config.yaml
arch: "transformer"
dataset: "read English sentences (LibriTTS-R)"
spec_augment: true
tokenizer: "char"
norm_position: "pre"
head_dim: 32
residual_init: "none"
optimizer: "adamw"
lr: 0.00064
batch_size: 64
Rows from block 3 of a small CTC audio transcriber, named by matrix and row number. Rows with one number belong to one neuron. Each number is 50 + 15 x the weight over its row's rms, rounded and kept within 0 to 99. All counts start at 0. After the name is the row's rms in percent of the matrix's.
Before each neuron's rows are labels from the 100 clips, of 14976, where the neuron reaches its largest size: "strongest on" is what is common among them; "loudest band" is the band of the loudest frequency at the time of the peak. Only what is clearly more common there than usual is listed. The data: read English sentences (LibriTTS-R).
# gate: MLP gate (model.blocks.3.mlp.gate.weight, 1152x384), inputs 288-383
# fc1: MLP up (model.blocks.3.mlp.fc1.weight, 1152x384), inputs 288-383
# fc2: MLP down (model.blocks.3.mlp.fc2.weight, 384x1152, transposed), outputs 288-383

strongest on: the word "with"; the word "was"
loudest band: 250 to 500 Hz
gate.446 106:77 36 50 55 37 54 36 51 58 47 58 73 70 23 49 47 60 31 47 37 45 38 50 20 36 51 57 45 32 31 53 68 38 27 49 62 69 53 59 48 50 39 39 69 36 76 65 56 67 50 31 69 50 35 38 76 42 31 31 61 49 58 31 35 65 57 49 37 52 43 76 61 56 30 40 67 57 55 80 77 27 42 62 49 74 56 49 50 32 64 33 62 56 49 39 22
fc1.446 110:55 60 44 44 54 34 58 43 50 66 26 60 70 42 68 62 41 60 73 57 45 73 40 75 48 72 38 64 26 73 44 68 34 51 57 64 53 47 63 72 56 74 38 92 65 64 40 47 42 85 43 58 64 30 79 51 32 53 30 56 44 59 67 63 34 66 52 32 44 51 69 42 60 36 66 38 49 75 61 36 44 18 77 73 45 34 87 69 34 42 35 38 23 64 60 62
fc2.446 107:46 49 64 55 68 62 29 14 62 50 21 71 16 55 56 52 49 55 68 31 51 71 44 56 58 72 36 67 35 52 17 51 61 51 44 77 50 39 39 36 47 31 32 33 40 38 04 59 70 50 65 23 62 54 40 51 43 70 69 29 46 45 60 63 66 40 49 48 53 46 46 46 69 60 48 35 52 36 27 51 58 33 56 70 63 41 57 68 29 26 65 61 57 51 34 37

strongest on: the word "with"
loudest band: 250 to 500 Hz
gate.127 108:71 27 31 44 32 09 28 38 57 53 36 77 74 48 31 79 48 45 65 26 47 50 56 55 50 44 47 47 58 72 40 69 27 26 72 40 63 61 55 60 41 27 11 71 53 70 42 60 56 52 51 51 14 36 43 67 16 30 41 21 37 78 55 38 61 46 52 51 45 40 44 32 70 47 68 29 57 53 77 53 22 52 36 55 63 55 57 73 44 34 38 35 45 69 45 56
fc1.127 110:60 44 44 27 44 65 69 40 46 18 29 65 41 56 43 41 39 60 50 81 41 50 55 59 36 46 23 56 14 70 49 47 40 70 51 55 64 30 41 58 46 73 12 53 59 33 34 53 69 51 32 41 64 81 81 57 62 61 45 41 76 17 31 37 43 57 35 37 51 37 44 73 46 43 06 75 46 65 45 43 45 53 41 60 38 41 87 52 72 51 38 65 32 31 38 36
fc2.127 107:44 45 40 40 44 28 63 51 60 46 54 58 39 25 46 52 84 13 55 53 70 47 61 30 30 40 45 48 49 18 71 54 67 45 59 64 53 65 02 27 51 39 29 39 63 67 36 35 69 41 36 34 70 45 52 67 52 62 19 38 39 36 54 60 61 49 32 28 58 49 74 68 72 42 36 93 46 40 84 55 47 07 45 44 53 24 59 82 51 66 53 35 41 53 49 53

strongest on: voice: female
loudest band: 250 to 500 Hz
gate.639 111:57 53 51 87 36 40 45 38 25 77 40 74 25 33 49 57 58 51 36 72 46 48 59 75 06 48 36 60 86 60 46 56 54 36 78 44 59 67 51 41 38 34 79 57 43 35 49 35 62 61 55 49 32 56 42 70 61 48 61 68 59 53 57 35 68 37 30 57 43 71 48 79 46 29 70 30 57 26 23 52 41 43 71 49 17 67 57 59 68 37 49 59 48 43 45 08
fc1.639 109:40 68 44 64 57 37 54 56 60 68 47 17 85 62 76 50 57 42 68 37 55 40 27 24 70 39 35 30 61 52 64 31 49 73 49 44 44 36 27 75 55 53 30 37 54 66 69 45 77 44 72 56 55 45 41 21 40 29 31 20 61 17 35 74 33 66 48 47 57 48 41 31 32 58 31 65 49 55 22 46 56 61 42 52 50 41 31 32 35 65 57 29 42 71 55 77
fc2.639 112:39 37 54 71 48 14 43 20 41 68 51 59 32 30 32 59 49 62 38 32 42 47 86 61 38 52 36 56 58 53 55 61 50 50 59 49 53 49 63 35 27 42 47 49 57 44 42 42 32 29 51 38 20 48 43 32 49 76 71 66 34 42 42 50 55 70 35 53 56 54 47 48 37 24 56 35 67 57 59 41 58 37 40 61 33 55 56 58 72 46 54 52 28 55 53 52

strongest on: voice: male
loudest band: 2000 to 4000 Hz
gate.205 090:65 40 27 76 71 02 27 24 49 55 38 43 63 74 28 59 57 64 45 48 38 52 56 45 53 46 31 47 80 72 62 52 51 58 65 44 60 85 50 41 60 58 38 31 33 61 40 31 30 50 56 68 35 58 52 32 25 29 45 33 59 32 75 59 46 74 42 42 57 54 31 64 10 24 63 53 64 35 48 66 69 67 31 51 62 37 50 64 64 61 49 31 78 38 30 48
fc1.205 093:44 41 57 44 61 51 50 67 86 36 40 57 71 57 53 59 50 48 57 54 42 67 69 51 49 40 59 49 56 45 55 69 46 57 19 79 37 42 42 41 54 66 38 46 61 60 46 50 57 61 51 56 33 37 58 47 38 62 79 44 54 46 77 68 43 52 60 29 34 63 43 17 44 60 24 66 32 52 44 59 54 30 45 25 10 48 56 37 39 29 33 63 51 70 31 68
fc2.205 100:49 38 50 43 37 53 50 74 45 66 56 56 29 47 47 29 38 31 45 61 33 26 59 32 64 53 58 22 23 31 55 44 53 41 18 54 42 54 50 34 42 46 70 44 41 39 38 87 36 54 49 58 65 58 62 68 60 79 22 69 29 73 35 41 43 55 60 39 74 50 84 64 59 82 20 61 44 55 23 64 47 53 74 52 81 42 52 61 38 51 61 49 56 35 56 59

strongest on: voice: male; the word "was"
loudest band: 250 to 500 Hz
gate.17 087:45 67 43 39 44 59 50 56 51 78 60 49 53 36 63 45 35 53 37 63 56 30 24 54 31 45 51 63 46 57 50 33 49 53 74 40 49 87 71 41 40 67 40 60 46 71 35 49 51 60 47 60 53 43 36 53 37 60 31 33 45 50 37 54 51 78 39 67 47 68 28 70 71 26 59 62 59 41 46 27 32 81 42 66 62 45 70 50 52 61 61 49 52 39 56 45
fc1.17 088:54 14 57 41 24 71 68 75 53 68 57 44 29 54 50 29 75 47 52 64 66 73 44 72 65 41 57 39 60 42 59 42 38 80 39 74 57 63 28 46 45 44 58 55 53 39 78 38 63 39 48 42 50 34 22 48 73 56 37 50 71 26 62 53 51 46 43 73 81 44 73 35 54 58 34 25 42 49 52 38 44 53 72 61 63 59 57 24 65 48 63 45 54 75 47 49
fc2.17 091:71 47 45 51 61 55 48 60 63 40 56 48 53 53 69 45 27 50 32 24 35 53 59 47 46 37 61 44 45 53 50 68 30 21 48 82 53 42 56 49 52 54 26 33 48 59 47 62 60 82 62 64 43 50 63 45 38 29 41 45 50 46 52 32 46 35 37 18 60 44 56 36 15 50 33 72 62 68 80 48 42 99 34 52 45 45 63 50 59 58 40 48 64 70 57 22

strongest on: the word "the"
loudest band: 250 to 500 Hz
gate.32 107:40 44 36 47 55 59 48 25 62 49 35 75 56 69 41 40 47 58 73 35 51 31 53 53 45 53 42 53 62 55 52 85 51 36 34 28 69 44 58 83 42 47 70 27 73 44 54 40 59 44 64 53 39 69 82 56 61 70 48 35 67 32 47 48 54 37 48 46 61 34 71 53 42 50 36 65 44 50 58 56 56 54 65 46 28 46 45 31 52 24 27 51 28 32 54 81
fc1.32 107:92 40 36 46 47 42 58 44 60 72 31 52 52 60 53 66 43 66 69 34 39 61 69 52 60 53 31 44 51 47 65 51 72 62 52 30 62 56 74 27 50 17 52 37 23 69 44 51 52 56 63 61 61 25 54 69 61 45 39 41 67 43 39 70 43 52 63 41 40 77 45 38 49 45 52 39 44 67 27 35 59 35 46 46 68 62 51 18 55 54 70 63 79 49 61 16
fc2.32 109:50 46 65 62 78 71 67 60 38 38 46 39 63 27 39 64 54 46 44 73 39 25 73 70 59 62 61 65 45 53 36 50 29 48 76 43 79 56 34 66 32 36 54 26 66 74 54 61 37 44 33 40 62 58 40 53 56 25 64 58 43 80 66 43 47 41 37 50 73 42 66 51 20 35 62 38 39 35 46 50 66 61 35 47 59 38 25 59 53 59 37 39 53 69 35 79

strongest on: voice: male
loudest band: 250 to 500 Hz
gate.47 099:58 72 40 42 56 55 49 34 36 45 63 35 60 64 50 40 46 44 53 42 46 31 33 48 35 24 63 60 56 48 37 45 52 59 61 41 52 65 68 35 55 61 40 46 50 74 58 46 55 67 14 58 71 52 99 46 44 44 49 56 58 57 33 58 68 62 78 64 52 36 38 70 55 43 58 54 55 43 50 62 32 33 59 15 57 43 45 50 38 37 71 54 24 51 35 51
fc1.47 101:88 56 40 56 67 70 47 58 65 52 31 25 61 61 42 50 30 55 56 55 31 52 61 54 52 39 74 61 37 62 51 24 51 50 63 34 42 37 71 41 52 82 20 40 64 54 59 40 56 57 33 65 53 51 61 73 44 33 54 37 59 76 41 43 36 52 67 47 51 32 57 44 62 38 37 62 28 50 35 62 57 78 70 44 55 40 27 74 29 47 65 39 48 17 62 70
fc2.47 104:52 56 55 41 50 10 36 70 71 48 61 58 54 44 52 63 78 47 34 40 54 53 55 58 48 49 48 62 47 51 76 42 62 40 54 62 35 44 43 56 41 53 21 63 53 51 53 46 70 40 67 20 52 62 01 79 38 43 41 43 04 50 46 33 59 53 48 60 46 87 25 59 33 76 57 53 35 52 44 46 68 45 46 65 57 49 48 33 67 63 46 62 38 49 55 57

strongest on: voice: female
loudest band: 4000 to 8000 Hz; 2000 to 4000 Hz
gate.760 103:50 25 28 23 49 56 34 64 57 78 37 55 41 44 70 61 25 56 60 62 70 61 39 68 49 58 39 49 57 57 28 41 43 64 70 55 55 39 56 73 50 44 43 59 69 46 22 30 48 56 50 62 50 51 31 35 55 43 41 74 55 48 59 45 64 38 40 32 56 38 33 41 50 36 67 36 56 60 56 08 35 67 55 50 41 35 65 69 65 47 44 40 33 44 34 42
fc1.760 109:72 43 45 68 48 19 27 47 30 63 32 43 69 43 49 40 57 59 63 47 39 61 70 39 53 47 48 52 51 63 53 64 51 63 57 46 41 10 66 49 50 56 41 25 58 62 37 43 37 37 47 50 65 41 66 46 65 28 43 45 51 19 58 56 52 50 51 57 54 43 61 50 13 61 67 44 46 85 43 46 81 62 26 57 24 38 39 67 53 49 51 32 43 51 46 53
fc2.760 121:80 62 21 64 01 27 37 53 44 45 53 61 28 50 41 33 71 56 67 66 56 45 54 34 38 27 59 34 62 58 60 51 56 52 31 55 59 54 28 69 63 75 41 62 35 32 43 41 65 17 71 35 25 54 54 23 52 82 25 35 68 32 48 71 46 36 45 66 43 47 34 56 40 35 43 57 66 32 51 51 44 13 27 58 43 47 89 53 68 31 51 38 38 66 39 63

strongest on: the word "he"; the word "his"
loudest band: 2000 to 4000 Hz
gate.588 103:26 37 44 33 61 75 61 35 73 39 35 53 56 76 60 50 61 57 57 67 68 53 34 62 51 15 43 37 54 30 64 35 40 60 49 66 67 47 45 30 56 34 63 25 35 59 50 37 49 42 26 60 30 42 46 32 59 29 60 50 48 42 56 50 76 53 46 43 38 40 75 71 45 84 66 44 63 34 40 50 35 63 57 33 29 53 38 71 47 68 20 52 53 45 67 26
fc1.588 101:64 54 75 49 60 76 44 55 37 73 88 44 39 48 77 42 50 44 32 36 42 74 59 57 18 61 69 45 40 49 58 49 52 40 28 77 41 50 62 65 52 46 30 54 66 28 56 68 45 48 43 56 52 51 65 51 60 59 43 43 56 48 62 40 63 70 52 54 91 40 43 32 41 54 30 37 55 92 57 68 48 24 58 56 74 21 48 52 66 47 48 91 60 33 10 43
fc2.588 100:66 39 53 60 42 73 43 56 37 57 49 57 45 72 64 46 36 67 44 62 59 25 59 46 52 60 45 23 50 81 23 65 67 46 31 36 35 44 81 53 38 55 90 43 44 51 51 29 49 32 48 63 61 52 47 22 70 14 57 53 46 82 61 26 51 62 64 58 91 40 38 68 50 33 41 80 49 57 42 64 51 62 51 35 38 60 31 54 76 56 45 45 41 51 32 82

strongest on: the word "you"
loudest band: 250 to 500 Hz
gate.360 087:36 35 68 69 67 42 64 58 71 63 56 50 60 62 43 62 69 24 77 45 59 53 40 49 58 33 49 32 64 52 65 50 52 52 51 93 51 57 56 65 54 50 41 44 63 73 67 38 77 54 37 62 66 42 76 65 65 50 44 34 34 49 31 61 48 76 68 15 60 33 52 63 19 48 60 69 57 79 32 88 57 72 39 60 58 31 33 46 53 52 42 63 32 54 53 92
fc1.360 094:73 69 49 42 49 57 23 28 64 57 52 01 52 52 56 33 58 28 63 70 34 26 71 46 59 55 36 36 43 58 63 45 85 49 63 51 63 45 78 26 33 34 65 41 40 42 60 66 51 57 40 62 54 22 65 61 46 57 33 60 68 59 47 68 45 36 56 53 40 42 26 49 36 53 41 40 53 38 44 66 42 26 66 66 15 52 52 44 52 67 50 30 54 64 60 52
fc2.360 077:42 44 46 59 33 41 53 29 65 76 53 71 79 49 86 69 46 66 55 34 52 23 44 38 49 65 64 65 36 35 55 46 49 39 41 63 45 56 58 82 36 54 33 30 53 59 33 66 61 33 47 44 35 61 41 72 47 10 66 58 62 32 48 38 59 86 52 54 51 31 53 36 57 38 36 50 46 50 47 30 55 28 49 58 43 24 39 45 39 47 46 83 52 33 40 66

strongest on: the word "not"
loudest band: 500 to 1000 Hz
gate.512 101:43 34 59 58 46 21 65 47 55 70 33 53 37 52 55 49 69 50 39 34 69 41 35 37 44 44 40 55 43 56 40 26 88 45 43 40 42 60 67 83 60 48 40 31 22 70 35 51 54 43 54 31 61 35 58 57 64 54 27 74 47 54 48 77 73 54 43 49 31 61 58 60 45 49 42 48 65 67 63 41 36 39 47 44 45 33 47 21 41 39 56 33 39 50 71 44
fc1.512 099:42 33 62 39 42 33 70 48 32 36 48 45 37 68 36 36 59 66 68 53 49 60 58 45 46 50 45 36 59 52 20 60 49 47 55 69 37 46 29 77 45 44 56 57 67 81 34 62 23 31 55 60 59 66 58 51 45 63 59 38 69 55 56 66 65 42 48 85 34 43 52 53 64 40 41 63 68 52 40 77 59 41 32 47 46 63 39 66 40 52 45 77 51 76 18 52
fc2.512 109:35 56 38 48 83 81 63 55 44 40 71 60 52 45 67 57 47 41 46 33 30 40 73 49 62 51 64 34 44 24 66 64 68 47 43 43 78 39 44 49 74 34 50 60 44 39 57 34 60 56 37 25 63 46 45 66 33 60 28 43 59 87 40 55 68 49 51 50 68 51 47 62 40 54 44 48 51 70 24 61 41 70 37 58 54 31 62 68 73 48 16 39 40 39 62 59

strongest on: the word "good"
loudest band: 250 to 500 Hz
gate.730 103:43 51 39 51 74 62 46 50 61 37 35 49 60 54 80 50 65 63 91 51 54 48 54 57 48 53 57 31 77 59 51 69 33 54 71 30 47 56 74 64 46 45 59 57 68 71 27 60 31 61 19 78 40 58 30 77 38 56 60 46 75 47 88 54 87 18 46 62 47 42 59 57 40 49 38 67 57 35 41 53 46 30 70 42 50 52 55 73 26 36 47 27 39 56 25 57
fc1.730 108:52 41 73 44 48 47 63 63 31 63 48 51 71 57 65 66 52 31 39 52 28 27 49 51 65 63 54 55 15 66 42 31 47 57 58 81 36 43 53 46 54 90 42 38 29 63 78 45 65 51 59 43 53 32 53 48 71 66 29 30 46 48 30 47 24 59 48 44 68 49 34 58 61 37 40 57 88 80 36 31 60 75 37 58 23 44 66 36 56 77 74 75 49 38 63 57
fc2.730 111:53 46 46 54 32 40 23 35 56 38 43 43 53 28 38 48 46 61 52 63 47 40 64 41 62 67 68 33 50 45 59 42 38 31 38 26 50 21 39 65 51 47 99 54 71 59 31 36 31 53 54 23 47 34 43 72 50 31 76 52 65 48 65 43 55 29 49 31 17 63 40 57 54 60 54 49 49 40 62 64 49 33 54 48 72 61 75 78 43 78 60 41 56 39 47 61

strongest on: voice: female
loudest band: 250 to 500 Hz
gate.6 103:75 32 65 48 36 56 24 54 21 61 51 53 40 71 52 75 62 19 46 51 55 41 35 52 41 69 36 64 63 38 54 63 45 41 30 36 37 34 66 71 37 40 68 39 71 38 71 64 61 30 66 56 65 45 28 72 71 55 43 38 44 65 87 62 70 56 69 40 68 56 57 57 67 38 42 68 36 11 54 44 54 49 72 52 42 79 70 42 75 49 30 38 47 35 52 33
fc1.6 105:01 58 32 57 75 57 51 44 53 19 49 47 79 50 50 50 40 34 56 54 55 66 52 34 56 32 55 24 47 57 65 59 32 66 53 65 66 49 42 44 57 61 47 47 67 66 34 64 53 82 73 61 36 66 45 37 42 48 47 61 43 42 37 57 48 56 44 53 32 56 59 45 47 60 31 35 47 63 57 15 56 53 36 53 78 15 46 46 57 27 60 70 43 45 35 70
fc2.6 104:57 51 53 30 50 12 62 47 40 58 48 16 64 46 37 34 74 34 27 46 17 33 58 37 43 54 55 51 52 51 75 31 51 33 72 61 45 52 39 38 31 56 65 53 44 42 72 33 58 31 72 21 35 61 68 49 53 50 24 64 68 20 36 52 51 52 61 23 38 55 39 42 75 82 36 57 59 56 37 65 39 40 41 38 50 49 68 45 55 47 21 57 48 61 74 61

strongest on: the word "i"; voice: female
loudest band: 1000 to 2000 Hz
gate.435 110:41 58 60 45 58 34 40 63 47 51 85 50 71 10 76 44 52 48 59 59 64 62 21 37 64 60 33 51 29 32 68 86 50 17 51 50 35 70 78 64 61 37 83 53 45 66 67 60 70 45 54 53 58 30 23 60 63 48 70 52 54 58 40 81 48 66 59 63 42 49 40 46 66 55 55 58 61 67 46 35 35 20 22 72 70 54 63 57 17 63 83 60 45 60 58 57
fc1.435 107:20 45 49 36 41 81 77 45 55 46 55 63 38 96 34 52 59 69 57 61 49 45 61 60 35 65 50 57 28 43 09 46 68 68 36 57 56 55 53 65 47 62 50 47 87 43 41 43 41 40 50 47 49 60 55 30 47 34 18 63 66 47 30 53 36 40 37 45 44 49 40 68 35 64 54 41 37 67 38 40 40 58 49 49 56 51 41 61 76 46 37 69 51 60 60 42
fc2.435 119:79 36 37 55 25 43 48 56 30 60 52 72 56 32 18 47 41 55 51 62 38 31 53 27 39 62 49 51 53 71 48 35 58 58 52 46 82 44 35 36 32 52 74 46 46 50 44 61 59 51 50 58 32 65 52 37 34 47 42 62 67 77 47 39 43 57 58 52 45 47 37 63 38 43 64 54 50 22 56 60 51 69 43 41 49 09 45 50 67 59 29 44 54 70 37 45

strongest on: the word "the"
loudest band: 250 to 500 Hz
gate.290 102:45 29 36 60 56 53 18 24 34 46 45 64 44 39 35 51 34 55 45 48 48 36 45 68 22 05 43 59 39 56 63 28 45 29 43 46 52 79 27 32 51 30 09 64 35 56 55 62 23 37 49 53 29 68 39 51 40 66 22 48 36 73 52 53 60 66 33 44 53 29 51 68 45 47 53 48 60 37 58 65 30 42 65 39 76 52 13 59 55 33 64 74 51 49 42 40
fc1.290 097:44 56 54 36 55 70 39 31 75 38 42 40 58 62 62 60 69 45 40 46 60 63 64 54 32 55 48 45 32 29 68 49 64 47 26 77 59 38 56 55 43 51 63 49 62 45 59 64 68 68 57 55 57 95 63 31 75 57 50 79 51 70 48 45 51 46 43 47 38 56 74 40 63 47 36 69 38 45 31 74 43 35 50 41 41 63 34 37 37 70 83 57 42 54 57 78
fc2.290 102:62 51 35 55 32 50 42 39 41 43 69 47 49 65 41 46 46 29 44 53 46 69 54 49 22 45 41 48 39 56 34 46 51 43 52 65 68 53 35 37 40 50 44 26 49 59 55 37 35 34 39 39 38 48 52 52 41 79 33 46 34 08 71 47 29 59 58 50 44 38 44 34 50 57 26 54 52 34 41 55 47 34 30 28 13 50 53 27 58 35 48 49 50 45 45 21

strongest on: the word "i"
loudest band: 1000 to 2000 Hz
gate.19 102:30 46 25 58 67 40 44 66 50 38 45 49 47 31 73 65 56 64 53 78 68 43 36 65 54 55 40 76 59 53 53 60 44 24 49 35 55 37 61 65 60 29 70 51 55 71 67 70 79 56 51 60 52 60 55 54 36 54 50 43 33 43 83 91 70 64 54 45 38 37 54 55 61 61 65 63 63 47 39 67 50 42 33 49 78 40 41 37 70 29 47 37 56 63 55 45
fc1.19 110:33 63 65 44 45 75 49 19 28 75 35 64 70 57 50 31 51 39 68 39 72 69 58 48 39 58 28 49 55 46 62 58 71 62 29 43 42 46 31 53 33 61 54 15 65 28 78 52 16 44 67 55 37 52 58 56 66 68 35 49 51 41 49 31 42 41 54 67 46 34 72 34 52 36 50 71 51 31 60 48 76 50 81 42 26 48 48 51 36 69 88 67 67 62 28 38
fc2.19 113:71 48 50 25 49 50 50 53 40 48 61 57 60 67 34 30 28 26 19 33 18 14 54 41 39 93 38 65 37 42 50 43 52 55 50 68 74 56 62 55 52 18 50 47 49 52 36 53 35 62 43 14 31 52 45 35 69 69 48 55 63 63 52 48 53 68 67 59 64 49 30 63 56 51 55 37 52 14 78 47 67 56 37 53 65 39 93 58 74 57 65 52 69 44 45 53

strongest on: the word "you"
loudest band: 250 to 500 Hz
gate.743 094:58 58 60 39 68 47 70 32 57 42 49 54 52 55 58 59 60 42 71 54 76 50 49 55 48 56 40 50 45 39 64 55 54 29 20 60 70 46 42 66 32 53 22 38 55 58 76 45 25 49 58 68 78 63 32 41 64 46 43 26 49 61 47 42 58 55 56 57 37 41 56 58 63 54 46 70 45 35 80 30 65 37 41 71 69 34 47 65 49 56 81 42 43 23 44 34
fc1.743 088:74 37 48 49 29 65 48 51 30 49 76 77 04 72 36 53 57 52 51 62 71 58 58 23 51 63 88 52 36 51 54 56 41 46 44 66 67 44 42 32 39 57 53 49 21 53 51 46 48 72 30 47 68 46 17 52 44 35 50 99 42 67 34 41 54 35 38 35 43 47 25 60 36 34 52 41 49 59 70 57 46 65 53 47 61 55 54 44 35 59 49 54 25 46 42 54
fc2.743 092:55 42 42 66 67 62 70 58 87 81 50 63 61 53 65 40 65 78 50 54 32 40 50 84 78 68 24 49 58 29 56 49 48 29 36 44 39 41 46 61 53 44 63 38 69 43 47 48 48 19 50 49 83 63 57 45 60 45 41 74 63 54 46 69 61 35 68 50 78 45 69 31 53 59 43 66 44 44 38 53 68 30 48 54 53 54 69 46 37 65 79 44 57 72 40 56

strongest on: the word "you"
loudest band: 250 to 500 Hz
gate.334 101:59 46 82 40 55 33 70 76 41 43 52 44 52 42 57 60 57 69 55 59 69 30 41 35 58 37 40 51 27 44 60 48 36 34 25 61 51 51 55 41 49 44 58 52 69 47 56 49 59 56 36 71 58 59 28 33 68 55 68 62 41 45 43 66 46 11 47 31 47 48 82 51 64 46 56 62 50 78 66 47 46 51 64 88 76 53 62 20 29 58 44 72 19 67 87 53
fc1.334 107:61 65 41 36 57 47 33 37 58 34 35 46 58 61 61 45 46 27 48 70 32 52 52 48 66 45 67 49 40 61 79 55 47 49 63 47 56 36 28 42 25 48 58 53 62 63 60 47 87 72 67 57 35 72 30 46 35 65 66 49 60 27 46 38 19 29 50 35 42 87 59 43 28 50 41 43 50 34 57 20 31 32 88 49 55 57 54 63 63 36 32 49 41 72 36 60
fc2.334 111:32 41 46 34 49 62 89 57 63 42 43 74 44 47 58 34 55 63 68 62 48 35 48 32 66 37 47 42 30 60 64 45 59 44 09 65 82 35 90 79 38 47 34 68 60 34 75 55 57 40 44 23 74 42 35 49 57 70 48 36 40 39 54 65 47 57 49 54 55 58 43 74 46 67 59 46 38 47 53 14 67 59 69 45 61 40 89 44 58 52 60 17 59 45 67 63

strongest on: the word "they"
loudest band: 250 to 500 Hz
gate.427 098:64 26 47 68 41 16 37 42 63 55 40 79 17 18 49 92 58 57 62 42 57 46 44 44 46 28 35 54 74 47 30 59 36 44 38 48 36 61 93 46 36 57 50 39 17 48 35 68 26 38 56 64 26 52 60 69 30 38 30 43 52 33 68 50 70 59 50 42 54 53 48 42 43 42 71 72 56 17 32 77 43 51 59 57 20 56 31 49 42 60 50 20 46 57 56 53
fc1.427 104:68 77 77 36 61 60 42 51 61 47 46 85 69 32 43 60 71 49 94 45 68 69 59 83 42 53 52 50 52 47 51 55 42 69 59 31 52 66 68 38 48 44 61 83 37 50 55 63 38 64 41 49 40 59 58 42 53 58 70 62 29 47 53 35 54 56 49 47 52 39 66 50 52 89 40 65 45 41 42 51 39 48 58 41 39 58 53 36 68 80 62 57 55 49 61 63
fc2.427 095:40 39 75 48 66 41 67 43 56 53 53 64 50 55 55 43 45 32 60 49 54 70 40 45 38 38 60 34 31 53 60 67 62 31 36 56 60 53 58 68 42 40 19 28 41 30 41 73 67 34 54 57 66 43 49 60 35 40 61 27 42 45 56 57 54 43 59 39 69 73 50 38 73 81 45 81 42 32 20 55 37 34 40 65 49 34 60 15 43 31 81 62 72 54 52 23

strongest on: the word "he"
loudest band: 250 to 500 Hz
gate.31 098:55 38 54 55 33 64 41 42 31 69 46 28 22 57 48 45 59 31 79 50 50 33 33 65 33 68 48 52 62 34 43 36 53 53 37 76 42 64 69 42 25 71 32 52 29 70 64 48 78 44 45 65 48 23 58 53 61 43 50 28 62 63 60 79 60 38 36 42 46 50 71 41 50 56 34 55 53 67 47 58 41 64 47 40 48 68 40 32 54 69 96 73 62 42 70 42
fc1.31 109:49 33 56 62 41 52 62 49 57 63 53 79 80 79 59 57 68 53 67 44 48 33 49 74 55 44 26 54 64 37 36 62 61 34 19 67 59 43 60 53 57 53 48 38 47 48 74 39 58 62 45 46 54 53 90 69 30 62 53 75 65 42 42 41 49 42 60 36 55 58 71 72 25 39 35 54 40 42 58 62 55 69 24 48 53 56 73 29 54 34 42 49 52 62 85 82
fc2.31 093:49 52 75 10 58 55 37 54 82 25 45 05 36 26 37 77 37 50 48 68 74 43 52 75 30 62 37 58 64 60 44 29 29 46 59 79 46 65 38 49 44 55 41 54 41 56 49 70 34 38 70 29 56 65 38 24 92 56 37 56 48 66 44 39 41 51 55 57 52 05 59 44 73 53 41 45 34 44 17 71 40 56 47 44 47 41 40 53 88 66 57 74 44 57 40 29

strongest on: voice: male
loudest band: 250 to 500 Hz
gate.320 105:47 35 49 47 52 46 51 66 36 50 53 67 48 21 45 95 24 22 64 63 56 34 10 51 42 25 43 53 68 45 47 57 55 59 49 49 54 49 47 81 59 49 26 44 41 64 61 44 43 49 51 40 36 61 45 54 55 42 61 45 52 72 61 44 62 48 35 67 51 37 57 74 91 46 70 55 51 55 42 55 14 49 55 55 26 55 24 19 48 37 45 52 51 60 37 41
fc1.320 100:13 58 25 34 52 44 32 49 37 38 51 51 62 39 35 34 67 27 47 53 57 53 38 79 00 67 32 90 66 24 44 33 45 53 71 50 53 69 43 70 49 41 58 59 52 47 47 55 29 43 19 33 41 66 63 31 46 49 32 39 55 48 70 39 64 60 44 70 67 76 43 57 57 65 50 59 47 60 55 51 47 39 65 49 43 70 50 57 72 48 55 41 71 49 68 33
fc2.320 090:42 57 34 47 55 29 61 42 55 71 32 56 46 30 32 43 66 62 52 79 47 35 78 62 43 49 62 58 48 75 37 49 40 60 60 69 39 44 39 19 39 50 26 35 49 46 55 58 66 02 53 67 48 49 44 35 38 54 09 38 58 22 39 51 69 40 52 37 57 44 56 50 40 44 42 38 67 68 59 62 31 41 47 56 24 17 79 54 49 51 40 83 49 67 55 57